Weights of a small contrastive image-text model: encoder norm groupnorm.
Rows from block 4 of the image encoder, named by matrix and row number. Rows with one number belong to one channel. Each number is 128 + 32 x the weight over its row's rms, rounded and kept within 0 to 255. All counts start at 0. Numbers have three digits each. After the name is the row's rms in percent of the matrix's.
# convs0: first 3x3 conv, stride 2 (encoder.blocks.4.convs.0.weight, 96x48x3x3, standardized in use), inputs 12-23, a 3x3 kernel for each
# convs1: second 3x3 conv (encoder.blocks.4.convs.1.weight, 96x96x3x3, standardized in use, transposed), outputs 12-23, a 3x3 kernel for each
convs0.31 103:211131118168125143058123174163146148133147115125113069095110143123133176129163201129139151163081165124143158145136157133119143106125142119119080126110102105117122124094147106128169124138162125153166129151137151132176073080138133116142099128128140148133155133134155097167160167113171162110155160090125111133130094120116091134
convs0.32 094:098124124080121149104097130111113120085070106075073116063098096090095071108137092109123174129138189156149166140104146154161146133131155124105124136101117131122136119161169102164200137141188117139088124109087118104090089129133152174186165153195138125164157175163171191170148156153159168173132166177148157134123151125117104094
convs0.33 094:139140076140127095100067060194129168153099165125107112153158149191162213150125169155131091144153159107100136117169149107137160127139111119123128163137164137163168149125120130122148142131111157182169171162115129110094113118145073094146077077103083095176126096158114084101162084161119125164106124098127107127139120104158111121
convs0.34 100:103104143118102170126107175069117117074094087084117101132164193117167131199101191106166158129152114148080115122133096114105102086104066155131150123095104123126131085169167140163158140162122118112108083079140046071083072098145139126175121124102105117128140126155144125146108110126116142128116129110098133091114103117125138082
convs0.35 099:085077089100094152099135119152143084144157045148113055153101117108124124140117127206178161149165141140131131134103128177120137105082105165179150138148117132155125088093115088121097109150106187139176161139176169146199121092085142115112126135129084133147081084127066116148113122131078111132134123122164167176125122154110131112
convs0.36 096:074110132072107123121143169083098068109121115120088114103115097132121131148125095168135181175178181163179156139130143126137137167180162075110120076099123121120120096077116143194194124191179114092107135108117116181159053071116086102097151113118123126164156098122157153082111146095101104095092135069149148140140125117151123140
convs0.37 101:143103187168145186131105152105112118098138095085140151096078118062085085082053098124098114131150167135159125140144134110165123120165143099098083120100103131125103143171182142159160122164130140055097087054134129082115085104081056080076046066088114141171087121104107110120149152182214126157118156141150145118161167147105143166
convs0.38 101:150190160099137117087112133148133095135103122069077096149104082145087152119141159195176168152152133080106167122115172143111183136165181128126149122114137109133124153161134154162162074109102110080173109047120113103148143082078172144130107142113110116104124109117100112122089100111075151113114078141100117151149118121177099177
convs0.39 106:172140132123121114126159118123110096167157140128169185129110163200095178035140206134101112118106126163122149171143185156154147180127158149122141138117131117112129096114099137161116129109128137137093144132095160123079124116158141100198096139211111144130135111123171162130106072118106092180143122086073130184111127183118153134
convs0.40 104:162178120106124120141142159152118124126093097120130116161148019163123063160137141127088097158094119156155153113124130126123080105095111123122147088106134102114126117114123142188163139128127116173158106173136113110134116116119130127076135092063147133144111098110044082098087183202115131255059164248137144143126112104162092082
convs0.41 102:174143114185142144130125095103105107100158163164139123091135128221187234101198108128114127160159108155152166129156177136132132173127147097124118094108117102123140085101153095080136140115145144132150104145115191176110114130138115089110072083122106117105059129148134176141149135135142124150087127125036069105101077112126095136
convs0.42 089:134108084112130110124138120149109117146113117147126125061052058032075074086030065106084090109095116090089093135156155128153142149171122123128122114131140134151134125161127110121112117164136175142124163133136172148127099097130118120080166110125161114160155140137120120156137144143135154128130174167147136094129143091148146104
convs0.43 099:126147218130155114106136152122099068143113076110101081118139153145163173113146171121092080120132105095129144147140142143155159143154147081092100089096083087099102106134097112149121099120091146152132190168166179181130128138107137160119169151148201196174178197183167163157121126137100155117123153105118138097112135130112180141
convs0.44 101:155088105133111108075108151078082099101102067133113080049086116161131141086126148151167201148139191083130135139131149108134121108139131138118128134149107132132120144169108132153117094121066111101120112080134124085130099173188111157202099169124121100130098126108112113150108100072121102109092098105137144101126167146143162207
convs0.45 103:132155145119109086134138133103107112107090163116137175122197233072094158058052125169186168140121168114105169143132149129124156147126140097096104142148111145142135185145097173130095075126128134157155118135145119151154126114097125124139139130105109099103090104091099126140076063131106092132064141174114120098142127138113090091
convs0.46 099:215159173167144186120117159106120118120146140123085063155099106098113114102110144175151135168150145147155140139125168111134113066135091111098096127175125085104116084115101103081076074034098221184155215162159160164172124078139132101102126144141153147152115140186132189174157155179169133188149106116107128173177115132190167178
convs0.47 101:117141159134092127143161167140117134131091105118083126044036113085110069087107094121127176188170190127182137131139142139129163205142181117096102122105110116096057106108127085153137091085076122157117167145179178191141121067051113067097114123063101104101108111126107102117169117184124148183178097147153122153159127128135162191
convs0.48 103:097158184129180158104142132152105108170108161139119114145163122112114127136137108171197172156157151157157134104131144116105156120155136143140172122132208125141165132087094110101133149094095149132150160121138101103096149106119143076071171090089183180191187125183125119155165075182117116124118105130209191174175144127144170161
convs0.49 099:110079128111076100184147117104127116109129166052112164110176165110101142083059098131151153120135128101094105133117082127133108167153129096098126141131150123141142131107120120127111107119124044051053102125116195192173172125124121100130107090091117089103107092092109119107115082188163144226200197186106108075136096120149132116
convs0.50 101:211172170148110138140125143090123109128137083136139081139157159108149089065069104095124136114165164119103102137135122139135120128142141128131123145156155160180172148155115177178158126116122068103083078148105099137081138132119173138132135164126121155185133119152103095080132142123121093088111119095115118071090122145101133148
convs0.51 098:177142128140096158145124109140165184109151136130097121091179123168106101110157152118152106169174150169174176098117135157156133102121137084108089133164179098144130058093112128146137156162136076098140125125155098107090114134177107126115147142165124128140160161126117123136077158098078108086094088100162100110136156122134110108
convs0.52 099:170133132114119102135061107153109130134106114152118148101141161148141142162141105139151148103124136106091110134156208149143165121157169108085104113083094118098111093094111133119080129121088082167208067146180064092168114165183111158163090114146063090148086099135093146111094135109118157103137149132103149157110127162113138140
convs0.53 101:106152170166170181091080112152108114151106060145100087128202157114155161147074154087112146108137143185149160139143120144176145133118151146129152120143160108111115094115101097140102132144073146164142143110140148134149132147107099077093153130118092112132142151132164121114144131147162135125155104109095131111111137108123092064
convs0.54 103:123120144128140114135077108112139152127173161117159137210156160096121169067049115149177189086125147022044113136138091106138134118126136119147152098118143122147155123104095100108173066118151086115107109097122133132139168170127172165120112106106100130106126130080109140086134163139129158182162157234092057098135118091171133149
convs0.55 108:168159152120126117173102155117126077118146122102142133110156142131140101139117111130073101159119126147143105159156115136109158128133158096061108115077091119118143101117144106139121104134146121082077163147082196161101149171181101110125117061090151138130152132110127112069105088103103117118072099149083114157087069129118114118
convs0.56 091:055081085129117132116096100116171185126158155099126122105142172110161155176164191135131126161119136139133112156170152165161123160164114149090108125094094119090104102138158122149173064124150055062063045091056021067064198147135180135144154143125125081109145099112121113118107107145121106135127111151086093162096110165163179194
convs0.57 100:184116119157120119110136140089110130073117148035087144140122141137085100143090113163147125147159135132119118135133116104104130120141157139112131128114121123112116068141173081136138100134153116097092118107086114072140114079063081087094113146122148164143191147134144147121069120159065095112109086105129155135124170123146149102
convs0.58 098:143150087090103076087093038115092082101094084096081080143101138099116157171122193175187179111088103122125094156114147133087121153145140141121154111129160092124138162119131152156132126134139215165151203123139244200177139131183109112125099111122109096073145120124117122079106120121114092092139120040119138202148115199129155193
convs0.59 098:160132118128142127129139091147109127118118113103142093111159133105127135086110168169116129179151158181135155168177162137117141172146120116127123150125146130116123104095069094099099100110149150173170133149137196189158121148160112157151116119100108142130133161152112141134132148121164161161180188155121116137113072125171143184
convs0.60 106:073112102098113132110149172210090129162090072158106077131122160090130124126131159115150181174172146164201159151152107144157160112134075087093064116113114107108097129139111153149119152134106124133079157171157127162136181207164153106069030037045146121121182150104160144105091101123138138120150116134163146158180184176194163167
convs0.61 092:116084090111111080103079051103095120093108101153127127122042060115099066102107095158157156117137171203169184123117139099121134135129104117108118109109103093098120149119108148125119088099092128147096122133099078165087125117155162118125118124136177124163155101150191120130093072103104088096069075060085105130108091083088107148
convs0.62 098:131117071131114118168127114184125135201136131180118124152100151122092127149127095110093081078086101058084087135134134146134157162121141145128099147135118108111094090096147169127148120139160118076128130123123082092095115071075161135109100091101145132172158113163172165191091092094135130108146126096110138138123131149153145155
convs0.63 104:100169150107136114077085130159121152135151157126148158112118094157084084152130133132166183116134174165146141126104112150127096159131119127129117142144129159149123110126176111185183092070133137150195137165202105160209197140111178158117184172171107093092100105058106058112071150137101159103144097102131117115113112133096143158
convs0.64 094:102147186099117166086138167144151154129120146135108150143109126150142129202208162121125134128134144125110108162159176142127182142112084096100106071094086091093089123115114167135141078095114105115132105085093092109082108153156098100130139123097104161092130128104136137077103126124122128078094139102157155145120126157154138143
convs0.65 108:156152171170140102188155132093142143110111172093066153125095224118091133132050107163194194156175176151140159131129135138124129091109138143143152120132150122143155094139167118095126123088132095101090110104060111138096128066062147079112076097098086095093129121113137148104044121126127097147151117127169140149153135165144157188
convs0.66 105:205144118131123128110091129138111045106095072082117132128125117156136135185143111137123096105120090111119126077103125115128118093092096113132144085076125093102123074041040079113122090110122158074115172137159201135156148122131108099080156117098149106161130110151136110079093098091158081102130153102137115143142152122154139105
convs0.67 102:129094107157070108149122135138077096132109133146167170126149112105121148094124129175184148150126152178189188138102127116117130141104100162182158147141124117141124094091132141084130147131120150201154152166158191188163128130156107152129083109138117139146108144144116121127137116108128145125098099101101106132107126149172139151
convs0.68 097:104081107112069082113062054122120108123110083113093115090071096061097079079090098132152136138155155134172179112143132145132139117112105108113099076081086105116120180195159177121124116129127127132139159141152160144131080116090124139155151155175128110124140160145151154140097173165184131169136156136113129133137139133120089103
convs0.69 102:148205233114157194142134142136124185126115106151122109076188127153092148083089153071081115086109127127106138191179192180156160117178165077108140104125137105102117112129128145146126108132084146137105112154086096167133107076077113114103161121063129126116125113110164149120101122174106114167112088148105097170099103152140117179
convs0.70 105:108119109135136115135140131116134048110110097176143144148093111070106173160131150137136128135125151137112133115093099138071124240224250162159123140134129141158126095115115124098146091095094106140129085109113114120149117080104095114128089084122138145161141118123161128148158121098086123101108109085108094100174158168144172155
convs0.71 105:127124108106121087088123106142095120111119108091109125120109121088097101147183143145142142105096163055095126184170164137123122139137154142149190130141179131145146135124100186127112130156147148155160117150110137167167136145138157135174146138151085085111098092091151176194085088147112076137142116134119074086117087089095078067
convs0.72 106:139193196137162174150161154166159172152162172155141138085112181097107113124136169116130129135139135130124130078088138102117131117083159119146161152180170176146180146130120109135109153163169134136111119125050087106089117118098140141145102120115140156187166165097101116132166111121112138122098117130173163181158115152144157130
convs0.73 107:109159132119146186085145066106110116110086093155103074115078149108109122129143070094120103102122100168142145130144158152152176067105158118132150070084100118130119177131117123092133117112126252185181114140125009108108101109117133141098097121079124109137120139120160147114154121085148157138136132113127071117152132140134129125
convs0.74 097:108113112132125114128094140187161102185131138188146120050088155071108147052081111107123129068071075102091085183132131163133145143147155137151132130117117117112121146142160129108145163118101185161173146137195179186204138105108113107113125092130124134176115160175148169172137155154108137170160141215099136106127094092139133130
convs0.75 101:099148118119141128135173112135167202163171177126177162155114135186130104197134116119177165142129130145144148099140144112132152150120175107090144045101090069085096146126141157105121142142105221173122158111107103112130143121143129087179137155121132101155110142090108092089110103084140088150056086108116118133131166082160168135
convs0.76 103:113185078132124158168177155148112112125116111123091093143136089093159144116139183131194213138139157196106121119086106150123123135133122080118107092111091088100112138161191122120094170100082099090112153114116170123091129151132145101087089091085129129116122113123121094080136142047095121102109136130156131157124148115149139104
convs0.77 103:192144201161154127188154192134203144144180128141152112112089091089151124105124115075116080077117096072091095106156109120160137114133119112134123083110103069086060095123156081067093088107139088112124111134094076120106149102090124123127075092101095130151093104115108106121132130085130090093084088087142138088169137128113130111
convs0.78 098:116142127079124096120093110153119097121100139078065070124125164086116110145154144144138132156136152076145133141117172142101140157095146139151170121115124121128093160116103134140103142118138103095084132136108144174098170170179152164197146111103128175157136154170113168174143113113114121143128143156096093026107102037112149133
convs0.79 091:118128113116121132106128141155111120121103107146087091185208167237172246204239223168138133155138128165118147141122151119106128103093117145127118112121097118109075091076116095115107117090123143155129155132117159155129104123133130143165126146144167179169167170150165185145118113128113105138113117155150125112122101089107089073
convs0.80 095:172181129187155183124141134137133095165134101164124093166086114198150059190192119138117135145121117154113125139090144117090127115073130160139132132126135145144153136110115142084093145128081094111130095121101119108119126089108113097126089100159126117095115159140132117136174196170247191238235239239144144158118118123122089141
convs0.81 104:118143149129190152190172173136168165171152158196224185128139120138112126120118107145127171151126130183137129185145137174151130170142138122120117143134135154164139073086115078087069114131145081077116125103102153153164129075093094115105109084105148103098128117099112079125103129084131149154108130150084074067103100056099073071
convs0.82 097:108133147166134104173126119123103114106118102095064076135163101127181108144092092118109109170151133151169119143157132161150161137145151118110118123115115126127111157115145152097114142156154120129147145134124167136166124111129111115090090081144178129154178159184154149184065084134129145140074130141096120102111116089118135070
convs0.83 098:166143168139129095116142137174167142160116128169135132093081059123120088079115077148132140141131080106115068107116101107112092114173115121124139120103141158147200132084113070076090101138145111120110115135117138167135193145171143122143184131143134109118124146160123155107204198222174167197177181175081121112145126152137120153
convs0.84 106:123115136164137131191140088120126138147123136147091131112161140183153137126101083152105114136087097151067061134094121153138171135143166156129112119093110106098137124200092198129072161086066110117145211149117192094114133131175121139205104125198112084194172129203151137167124089139109061174077097136154126119133077126113123126
convs0.85 095:142135133123118128117105115111141157134120144127130132151149083212209175179177129136130166151122166110128146122088116087078132090082130120102117144118095120102097152116115141060074127130093127169159154148150130083088073099137089093135073116134140125121101156106115112119177181197201203192114189121109179161112116115091096112
convs0.86 096:128120131131083155177157212156084085179112109215191158194229143154123143196204179137109133180128164110134137150121165164143155129140132160119160108118138100089122092127127081084084120138124144168146145131212126151143158165108135195178127133135183148121145140147129164195087092003083104114105105054096124119111081082063111102
convs0.87 100:147140139143114139125124101131112092116110095145091130062098158064133143067100093122097098114089101073034122094139134113117129109121145135123095117130105108106119106136133101160095097133050134133121122170132129122120163149144124121113136137146139115128129119092125108082083142125146129112102151086168127083175142129174136117
convs0.88 099:113126136096098145139120111089201213072151229067138181145100137115139110120141133112151123115156154153146185115142164127131155119147161093068079089069079121113130113096119115115171104149138118101146119119121099119118146116164129157127097137097087092084085111084092123118107143128087151137123175114108111108114111113169130116
convs0.89 096:137096084149128087101111083102088081129098078162082077149169136107151143125128141168180183135143156127153169112131142118152123126119128148117151134093136116103139120121091120123128069112106061056062040086059075063072113177153138171171101106125144131137143126164112090137136069098124095099129102097148151182165150200147164209
convs0.90 101:209188155169151114165145125133101122155122083137121036119096122112115104126136165109131138107089116111139138114150122143150121149134089133134119110106121123115127156139164167176160150145125157131116149137124148144119114120149112122133128153156112102135120134139165172145242158085201166065213164082080084108107108122082107134
convs0.91 102:094095048121092116121155190139139162153165181141172174099130145104102119152143108100090127107078096076112086091099132110091143104126131129131110131118106108093086102123164122126175137158164105160172141133143178142149139099109142097130102128110198212142169160136100112081182181133136155145103135131116125114136152088125114112
convs1.31 110:152082082114089092136114119118113115113089051093087099126165146150109110138124108153131166092119149157118129118101079114106096103097120140146137121116110115139139117130144142086124106095112090129102144147106149173087106084104074111060115127109155134126136133134119133124177168153159158118165141156120107112130121089120077114
convs1.32 104:123092127122108130149140157061077103100058113091100126110059086088090088092074078168155130143146114168172122154163134156168160118148136104095106058087065096062099131142116110166128130119120108122142117107129137101093111121134135158141146145131146151155127148144148124144113094115112105110081072080169165164129112105160155135
convs1.33 085:092104148093131107102084117159109182146160142156116100151139114160204147135141129180155132168177167110139147184164100152120110116133084150128164122131147146134140169150163118097158161188197160187070165183140101145165169153150140168169174173154141086181122082105171107110088163118058129124111110113111170110191171097128065064
convs1.34 096:102104142091079104100067092130130121094109135120141138182138159140129188108113174136116120159126117132091101160127135148116134104114108123162177129165179144184181073099093093131093107110075152098087178149112135140139079101104083106131077095108088105099104083074108091091061092052082108061099082026106116080114111091124105064
convs1.35 098:099148134117124152107097110128132136135163120131131120060072075056052044067065044150151154169123182157147162103123123063000078115047108147123095128119105107095087179196145153129157143144133194144172173170156147138112162177137185192135107153095114129129151175160129136152115098126125124095147122114104122080121154111137137131
convs1.36 091:130143127166175172121143147161133180135137135138110130077107070120103102116132121133147126126121097148142146129086095121097088129089115159104139176162186139121135173146144117148136135105121114086110106083092156158139138091135135136111139091095161161155111094124135133136118099151127104119107082113126169121098103094115123110
convs1.37 092:082071087099117102099077084163129115127136131091124149172189117165151139146152119117099115132102087120076071156121131172112126139102102115115126125163141144183156066090086070137103073133149118121110178120128191139096138103140108097160141128169117133115085110111070101116123107123093091071143132109113100106122113128153100098
convs1.38 084:135141146126119114085101099092094140119151172087089098111122138088145153113140131102096084100106078098056053080113108053110126058097054149149150136143129151152140094093123087104113103092104088096151095096048125096083154172157157167159133154161108111089125110107095116135122085092111076097104083077081085050115125099085124114
convs1.39 094:134130158170157177131152198079065137100127112093095096122159155112177151099147160149153134146157137156188143172195130139205166157182139122129114147110142106120151133127120103131112112073100169169219176193150197120127112107094136128066124114076169180158160111154165132159091121118119109127086111092135118116113158088129134099
convs1.40 087:158097110179131136168147101104093133089096117118111110183159132199216159109162106107100084058104069080044071145143146173150134142134182107128078120109104134152100105060130109127116151142190101128130108157063098056124123092110117115135108102136134124114131122128085146126114137129175156169130140156125128083125139103123122093
convs1.41 094:126132168148144115169133178164131121162049088159119102196170189168159218180163207125120127132086079100140110118073138089073105057076089102109135085138095095134118159173165119128153152157146102081135104141201154109128162149134168238180168172160175199155192171144162147132085109097091146154135120112189209199203184104132144132
convs1.42 118:182122122206159135183158135135100095167140101122134125115103084112109080125150137168140165138109146160124153092091115132098092164128102117113119158172170173204212106076100074096110078085096126133135136121068174111080146159137153148121137164116142143121095126134078075129126134138102114132102117110104076110118105091121069069
convs1.43 113:139145148155170159148185182147106125139123092179167127096078108098104121143156141128148161128102138121128121116119151097089126105087100132109122148132144145138143096034040048000021103021037155132169160131141178188153141153150158170149123140148161165140151185167110123139098082100102087086098075063116066106124072082130105102
convs1.44 095:145163165126131144156148191111102075080106077136095099116130084102071117102141085193139156163129117153144115103108096154157107071111060131091126097092094092080098111135117075121126078087109118154183113133177085134175100127107123119079125179123186124151144154179147134181118115095119129117069097090129172134123169144137150124
convs1.45 095:157151170159105187152097154128137117089081104068053076130154113173119125185146168106114159142126132145144136144130060111087070106098156138154108132145162120157120134101113058059035103102098061060088083055000084171152116121112143143088073105083130148161117120193143105155138153145137175144139175172094100135123123133101179130
convs1.46 098:122083099130130087130093068139101081141126080142153098150150165207161158159144146134107167095138124115124139142189185142156171173137191138130125132104131145128123124104149076087106137125123131155118190158124201181117107109086094126112117083117137092122095116131073071126156147104171161136202215188104100113093101114112140167
convs1.47 091:113093097119107088082036039108157140136157145112116144109079106138122117120104103146131153130136140107104136134112103162131182148142174164136118151155160150133130130138152107120155169159179162145158160148115118112128131101097132119099107106142127126136105082083111063073178165125201190147198213153109057080116115120138201172
convs1.48 083:112091074130106086119084082155167126127126114181109084106094082134114121126136118104097100111105137096125103153128163152145195142174157149160140159115134121123109177165187158142191191139199112079104078152113119192150153106136136100134126151118132123147103115147118084107163129146186156168208199178121161153129118160122127117
convs1.49 105:135108073156109090149104117132175172142154171134180164156148148174133145155188177161123121155137128116094089079058070135079097128082081138148121148126160166164133165133176181142174154192211125102143113119100118125090107140086095128113104086105112165115140126130090110097150130142130154125132111111157126094114173141059108113
convs1.50 101:103102089140099137123117125113112123104122065123107107140165147157128136065094113143130120147095181139156136134102111144166145153168167117117130123092121090094090110099104100116097127115117005012069102085113153169134110099123134092156136182136152167147112149123126105137089115149109103088135160086142144141095115119094076059
convs1.51 091:132120125107118118122131132155133148155167177167176228130161120139159147093097057181176147155166125148123145110097167109136170133119128168176149154147146165143135161167177149144152171141169072054091075138146128107099146142168131116128143110158106113149142141137163146171121100161137114114117124129201178185192166123173140171
convs1.52 119:151170211114141190153150206125117145097110168086093123098078050132092082146091111131133144084108127085114151165141142115151124145174168123136110127157148138115144145110154108101106135124125095069078069097112122182191157176201157118140122130150083110124111112143120070134111110172117110134116143178166182157149160115153142098
convs1.53 097:090093083095105109136140158202178138138152101192158160190132133182168130176134152130114104116076112124146131122087161123110161100129130150113115086114072140131100145161173101131103174188190089125144073139199083156147151134184148170196134142176183206176159202214135160183084095102083152137170153106169207173161167197147175145
convs1.54 088:130095121096119094118083074127176172127124122069095085188178138172242186173198177128099125143116108140123144158151135173160158135191155164197153130168171151193136146168135142160151173198170123149056152134042052160148124109068072085083130125094100132120072099096105069102084103093105154137141129124096140137170140097102146112
convs1.55 090:104126143116150103114125098138153129150140162171168138126128109121137150142148122165161142141155124140145135184107117193127125180152146140146170127136132147114153083088161145096136091117158092115117106140146121104123123132145045077099077098112098093086059074020101055059123121146150136151165128133163190129139176117173093117
convs1.56 112:137129125103117111119122124175156128169164168122112178103093097074067068086061074104087074095060072105081096143142151184172188167140171121122127106131090136122098155155167119113129089133100171146166138151149126128158111125090101103108104099115099105086092121082076109098148146141097115102088132106146122131120125119126122114
convs1.57 107:127138082092092108091072077133156140122118150109089115155140079162098092162112101149145154135104130141124120125072050131133070133126130116100089100110094080108056145151139123125109109150149118143082089091028088107112115145137132098160118127157157151159121176182144160216141137180120118154120160180155153140131144141146148107
convs1.58 095:139145198141169188163177221147146147113157143136129137127128176144140180185181203109089127088067108113141128145084060134071062149094075140140140131149148142156163130164130150167180147193182140098114112127109127104132126131154075122123061118101109120116084091105076055085134120138141144143123127114115092076099067075041005050
convs1.59 100:119124126119125110101109097135125164121148144131122144090108118087124145102138162166162119175179130137163131139104135118054093080061083148142143151141145130144149117114137123093088104056070173110150151080113161134104150165125164186105112125096121112134125111133124094125157167125150141082136097093096066103128162115115180156
convs1.60 097:133144111129101124125117128140173138134144151141131111109127095119121162150116150149135150159171163149192194117163139154179147118157139124105111091082060094091069131125137101129142138148175071058106034053124033101164153173126119135127104131115140140142142123132154162177135144164180178168152170182196159171152081147161140143
convs1.61 107:134111155146091159154085133107096090130106095125110077155165142164172156122123138151147152120141160131165151189170150161182124116126146117099121103088109111087102153161144126151166148157153081111115091118127107128135135142140149150122138171133147145176168118177145146139083071102064058097053085061137138148119105136131140126
convs1.62 118:171148118141129112110092096204193144176161117153187169103096069098106115095105079063087107027086089045079095131156198138183189167196170142130137146146159145127135151148134121145138134137155119098086116148133079139121149142131138131112095123136114150135133121114160113140143137119143139105103114084177169171191138139217189168
convs1.63 102:205206227206154242192217211121131160144102131112132120153145150143173169121121119151138146086134164147132168074087142052106088084076139149157151134115150114171118101131108064119128117114122121173173136220178145146162076131105087086122067104092137115116139104112091089098097098139131102109112130126108105079134113054065088090
convs1.64 111:128138114097144126098090110099088103093119119079093088132151120136149146114117141168135118162130171140139156078103158099120125136144160094091100071072088066057083096128139111108119140125143123153158050127152125235138128173142164155169142157165120123133150156135125151146155161156133126156145141142156126153124122152120057142
convs1.65 089:095122097133094112100123112135177138146100168104109153099111115137133134147185201105077112095072054115105098102106074085142097125140130140153137123184137126130136100129116119119120153131100087057074075071035138057127105120107093118111086105113125160141134148140146136161192153157210162145198191181135136138160147159128138137
convs1.66 102:107116144137145141104134099130129098141110105126129096120167121138160182131116139110097123076080107123070103121139178115141123092155126140132147082146118119147122105125090136096142148145129113117157075159163137163136120085118063111082068075079133126075092128054109133105129117163153153120140092097123139119166134124184149146
convs1.67 096:154135168127143152170150168092111080087096096162134091141157119144139158109152149130136139162157166129169160150133064122087085128117107116118104109101087120103109119137170157120187116159191140197139106166183128203175139113108133120113086122117137137151108132142134097130093085119086129118124121122111112126121068091120068103
convs1.68 110:161109107182127124174119157096088091108112094114130100158150107153140100119151147146156155151163170133149137157127125148111094131097072132092088124118123127126151162099145164153161172154158100145150113134085126111079112144135172168149120122114146130155117144144097082129098092110108120112108101124128147153116114123113107083
convs1.69 089:164115120125099108089103091155150159106229156137140191071079075103071092110096113144118087120106080133104102117153182130146183182195176135118123154142150140131132156146154129111128174133144113145135164190122121157188147108116156124139142143167099098144145143143117132147165176168157143135108141133130112115132167128085150154
convs1.70 092:128170145128126128149174159122130132090089073138132106144098143106075124165142173118098110108116137151137154159120136177174151134143117125146126117115126154157126120094166148134125096107111085092094110146105134098129172210145160190160159170175159200150137170166136134110127144129123122111159147129166193170176170176125134129
convs1.71 113:130124120155153136119122119113166194107166219103104137096083100103107115101073088146136115137127122125127125123096102087051095099083105119134145108089115141126135098094124124121125115109104158124124159159126157106115128119178125149179149139165141138158146134165143178197087060078078072084082061085091095088090102077068086089
convs1.72 097:093065073113088066091078053113089099049064047108059057108130126112167143060145093136167148174154186144149147165151151140169128167142119157177180129165156159180176152133181153140123145142128088091130116115158136149184116116140104100113183152150126131143137120151130134164096101082101091082145109073089084081137157103108087058
convs1.73 090:124109102119127082094105091131130158115129141091106076099122126118094156129114126124119106137129137117111176091088134025050065101036064116109123139118109159106106148171140155161160181163192139126122080127160119096150150128153163153153138128137102116125182152129125163181162134154137133137127181145130113112176193115080134093
convs1.74 094:219178110233184135200183117165142144186184134154165136144200144134149121110140116159167147120135169126133160101142124146117124170167142135132119151155164144181185122086093135108119104099111117131140110104106201165108128145094172160123150160092137122106109105110079067126107115139099085121091109139145139121120129137073100075
convs1.75 082:199157156192164139156128171130159135130119144138115133132103110138103122146131159125145120129163139130135115068128047110153118091104094099133115133129160115144152094123095128143091104080066087104153099161116152195140119104103130123071133125066131137124148153153168170168169128132156143122119081103119111106121146151136121142
convs1.76 087:174107130113132096104084091018051079059059070053054068101116103123142102097138104094099093101106148149135159122109153141127148129113117125143162138116124146130116129109098129127129128112104149104069103107166099128107124098087116102148087134130157148140154191135170179190139172146148144142178200163120148126125137138125101153
convs1.77 103:200168152170137107178140109136103092134122077146176130168157132122108109136126123139149128135135151149157191137126117171133139145144129108121115121118121118124110130098112126113102145126126098118097140150145163176134142156121156141137178174161154162132159152118115142134103111099113112088107113062141136153132105149144130121
convs1.78 112:183132136194139134169157148205148171163166146185184157152158115170160161129149139094104118080097084123111130148154160150163158136178163120107119103089118082059092124145129077100119153103140128152181136155177122157164120080115119126089111111112161155162165150148156194181117079109099103099117110117179219197150141156198187188
convs1.79 149:131149170104126124099101087091135128139118133148139111162143087149175133131137118170145125171173158130177198179137150166130148160158164125163155110166137156159133093125125101121106151144133165138062109169167040100190170156132146131131152153145092106124111100080152119091108164166134165184137174194181173164187161149161106113
convs1.80 104:084086026110099037133121070195184137191186153173166139183193149163171138123127103081062061062077064068045045124155161122177182131178182154144142123133129159169169125114190179168183182157226163145139152159139179167129082118105103110122085097115127150088092130091107110126152137198185129174200148206139140124147130146110094110
convs1.81 115:170145135167173156167158152133126130150120143147139157146163113166135104084111089118123112111119125116133139129120109122122145133119135102100109100086096128125088189163187179148158160176185103120087123151165169189156163168152173191167205170153087065071091089087081065061137146141090109122097134132127135109120109103096072086
convs1.82 115:144146125131136144151116128086083108098077123097086089100086060097114083104081106135141174168171165148153193143094083121109069099126112121118112086128105127116123149110127074073097103123143153174104075087108127164171126128136150107145126143126164190158152162200158187196105118147131138195171181215083122119115114126114115060
convs1.83 084:156127060164125077154147094142130158176095123116096096142184106154165076114129091110117123113147147159141131151138173191149159172128132174165165184194217163204201068079084102066117120111089058141142098118085190185119149124088128140103137140105093081076092087105070091140166136155152134149153129149121127142101120113106096076
convs1.84 093:158126143166125160150127140128102111081101094112106105118128093099123099117134135123152112147143102122149115151115073113137072123133104089126114101133135132151141122075095040058084075089091120189077080113117154122131121109106134100101057070042124145137134154176144145176134116134129108202126121158094123123106121075122123068
convs1.85 101:128094089146092092130107073167221180163211222165150194162198112159189153125132125110153106121160151130126119153138217107144169133150188140134144126142130129156162165164131163165151179147167129144159148172184192126122116139136160136109124101107137125122149100116103117129162138192173125137158140156152120110173134134137159130
convs1.86 083:097113136124136149098132110148112112139114087159121090105044075108061102081102107152147174115131127133150145176137187115120152103094176157136142159136160184137152153057089097097078095013084098090086103171189155204207112116132114129139087112113134119141111112085142090090050058090098081104085103073138195175167150137087131113
convs1.87 098:174181141179165121159131121245193155171182180116174183103108115088110124072086086111108097068099068111116072129155173099136140115161143129121107110116094087104093157142208090146124145124143064090165120110132132107143139127153110102116114123154143136094139128108122118118129142144134131087166165120210194184151134133163156148
convs1.88 103:173180169156172171164189190143167175155133188142124193105095091110094103105111106148165097150159122163191167110149114128129101109095107079052071094094075060070060135115116075117114143123123166155152109087094153131124105116137077125132105130135105121114096078135122158163150157154150154145140171157164144141107075108142113128
convs1.89 109:105144113097144132101138147144154146162177137124145099127104087099060097100103120147133124111134094147156133127136124134147097125167079120110107122081110119094109133144123144169179087142128137136174117123156130122149154176113118151099111137089115090097102080097093086126142117129120084114105100113093094099085087125137159159
convs1.90 115:143153083152167092154160137126175143123121088118124135145200154126146131103101129100084104107093101105105127102094186101104127128153172114081120112113119095103152126130132106114115172141116094106115048140146132215136123104134139189167172131152143189137142138096127116129121104088139131110205155143150136219115094110117104110
convs1.91 110:080074111103129120132135128138121092120088101124077077156127167171126156177182166143123161140169187141168147106081108107070122113088099122124117102120122131135121142163162189164175150145171078136122099118091117145155173171166161168159149179169160183166139202184168146182117098104101129103131119106156157126146135094094103097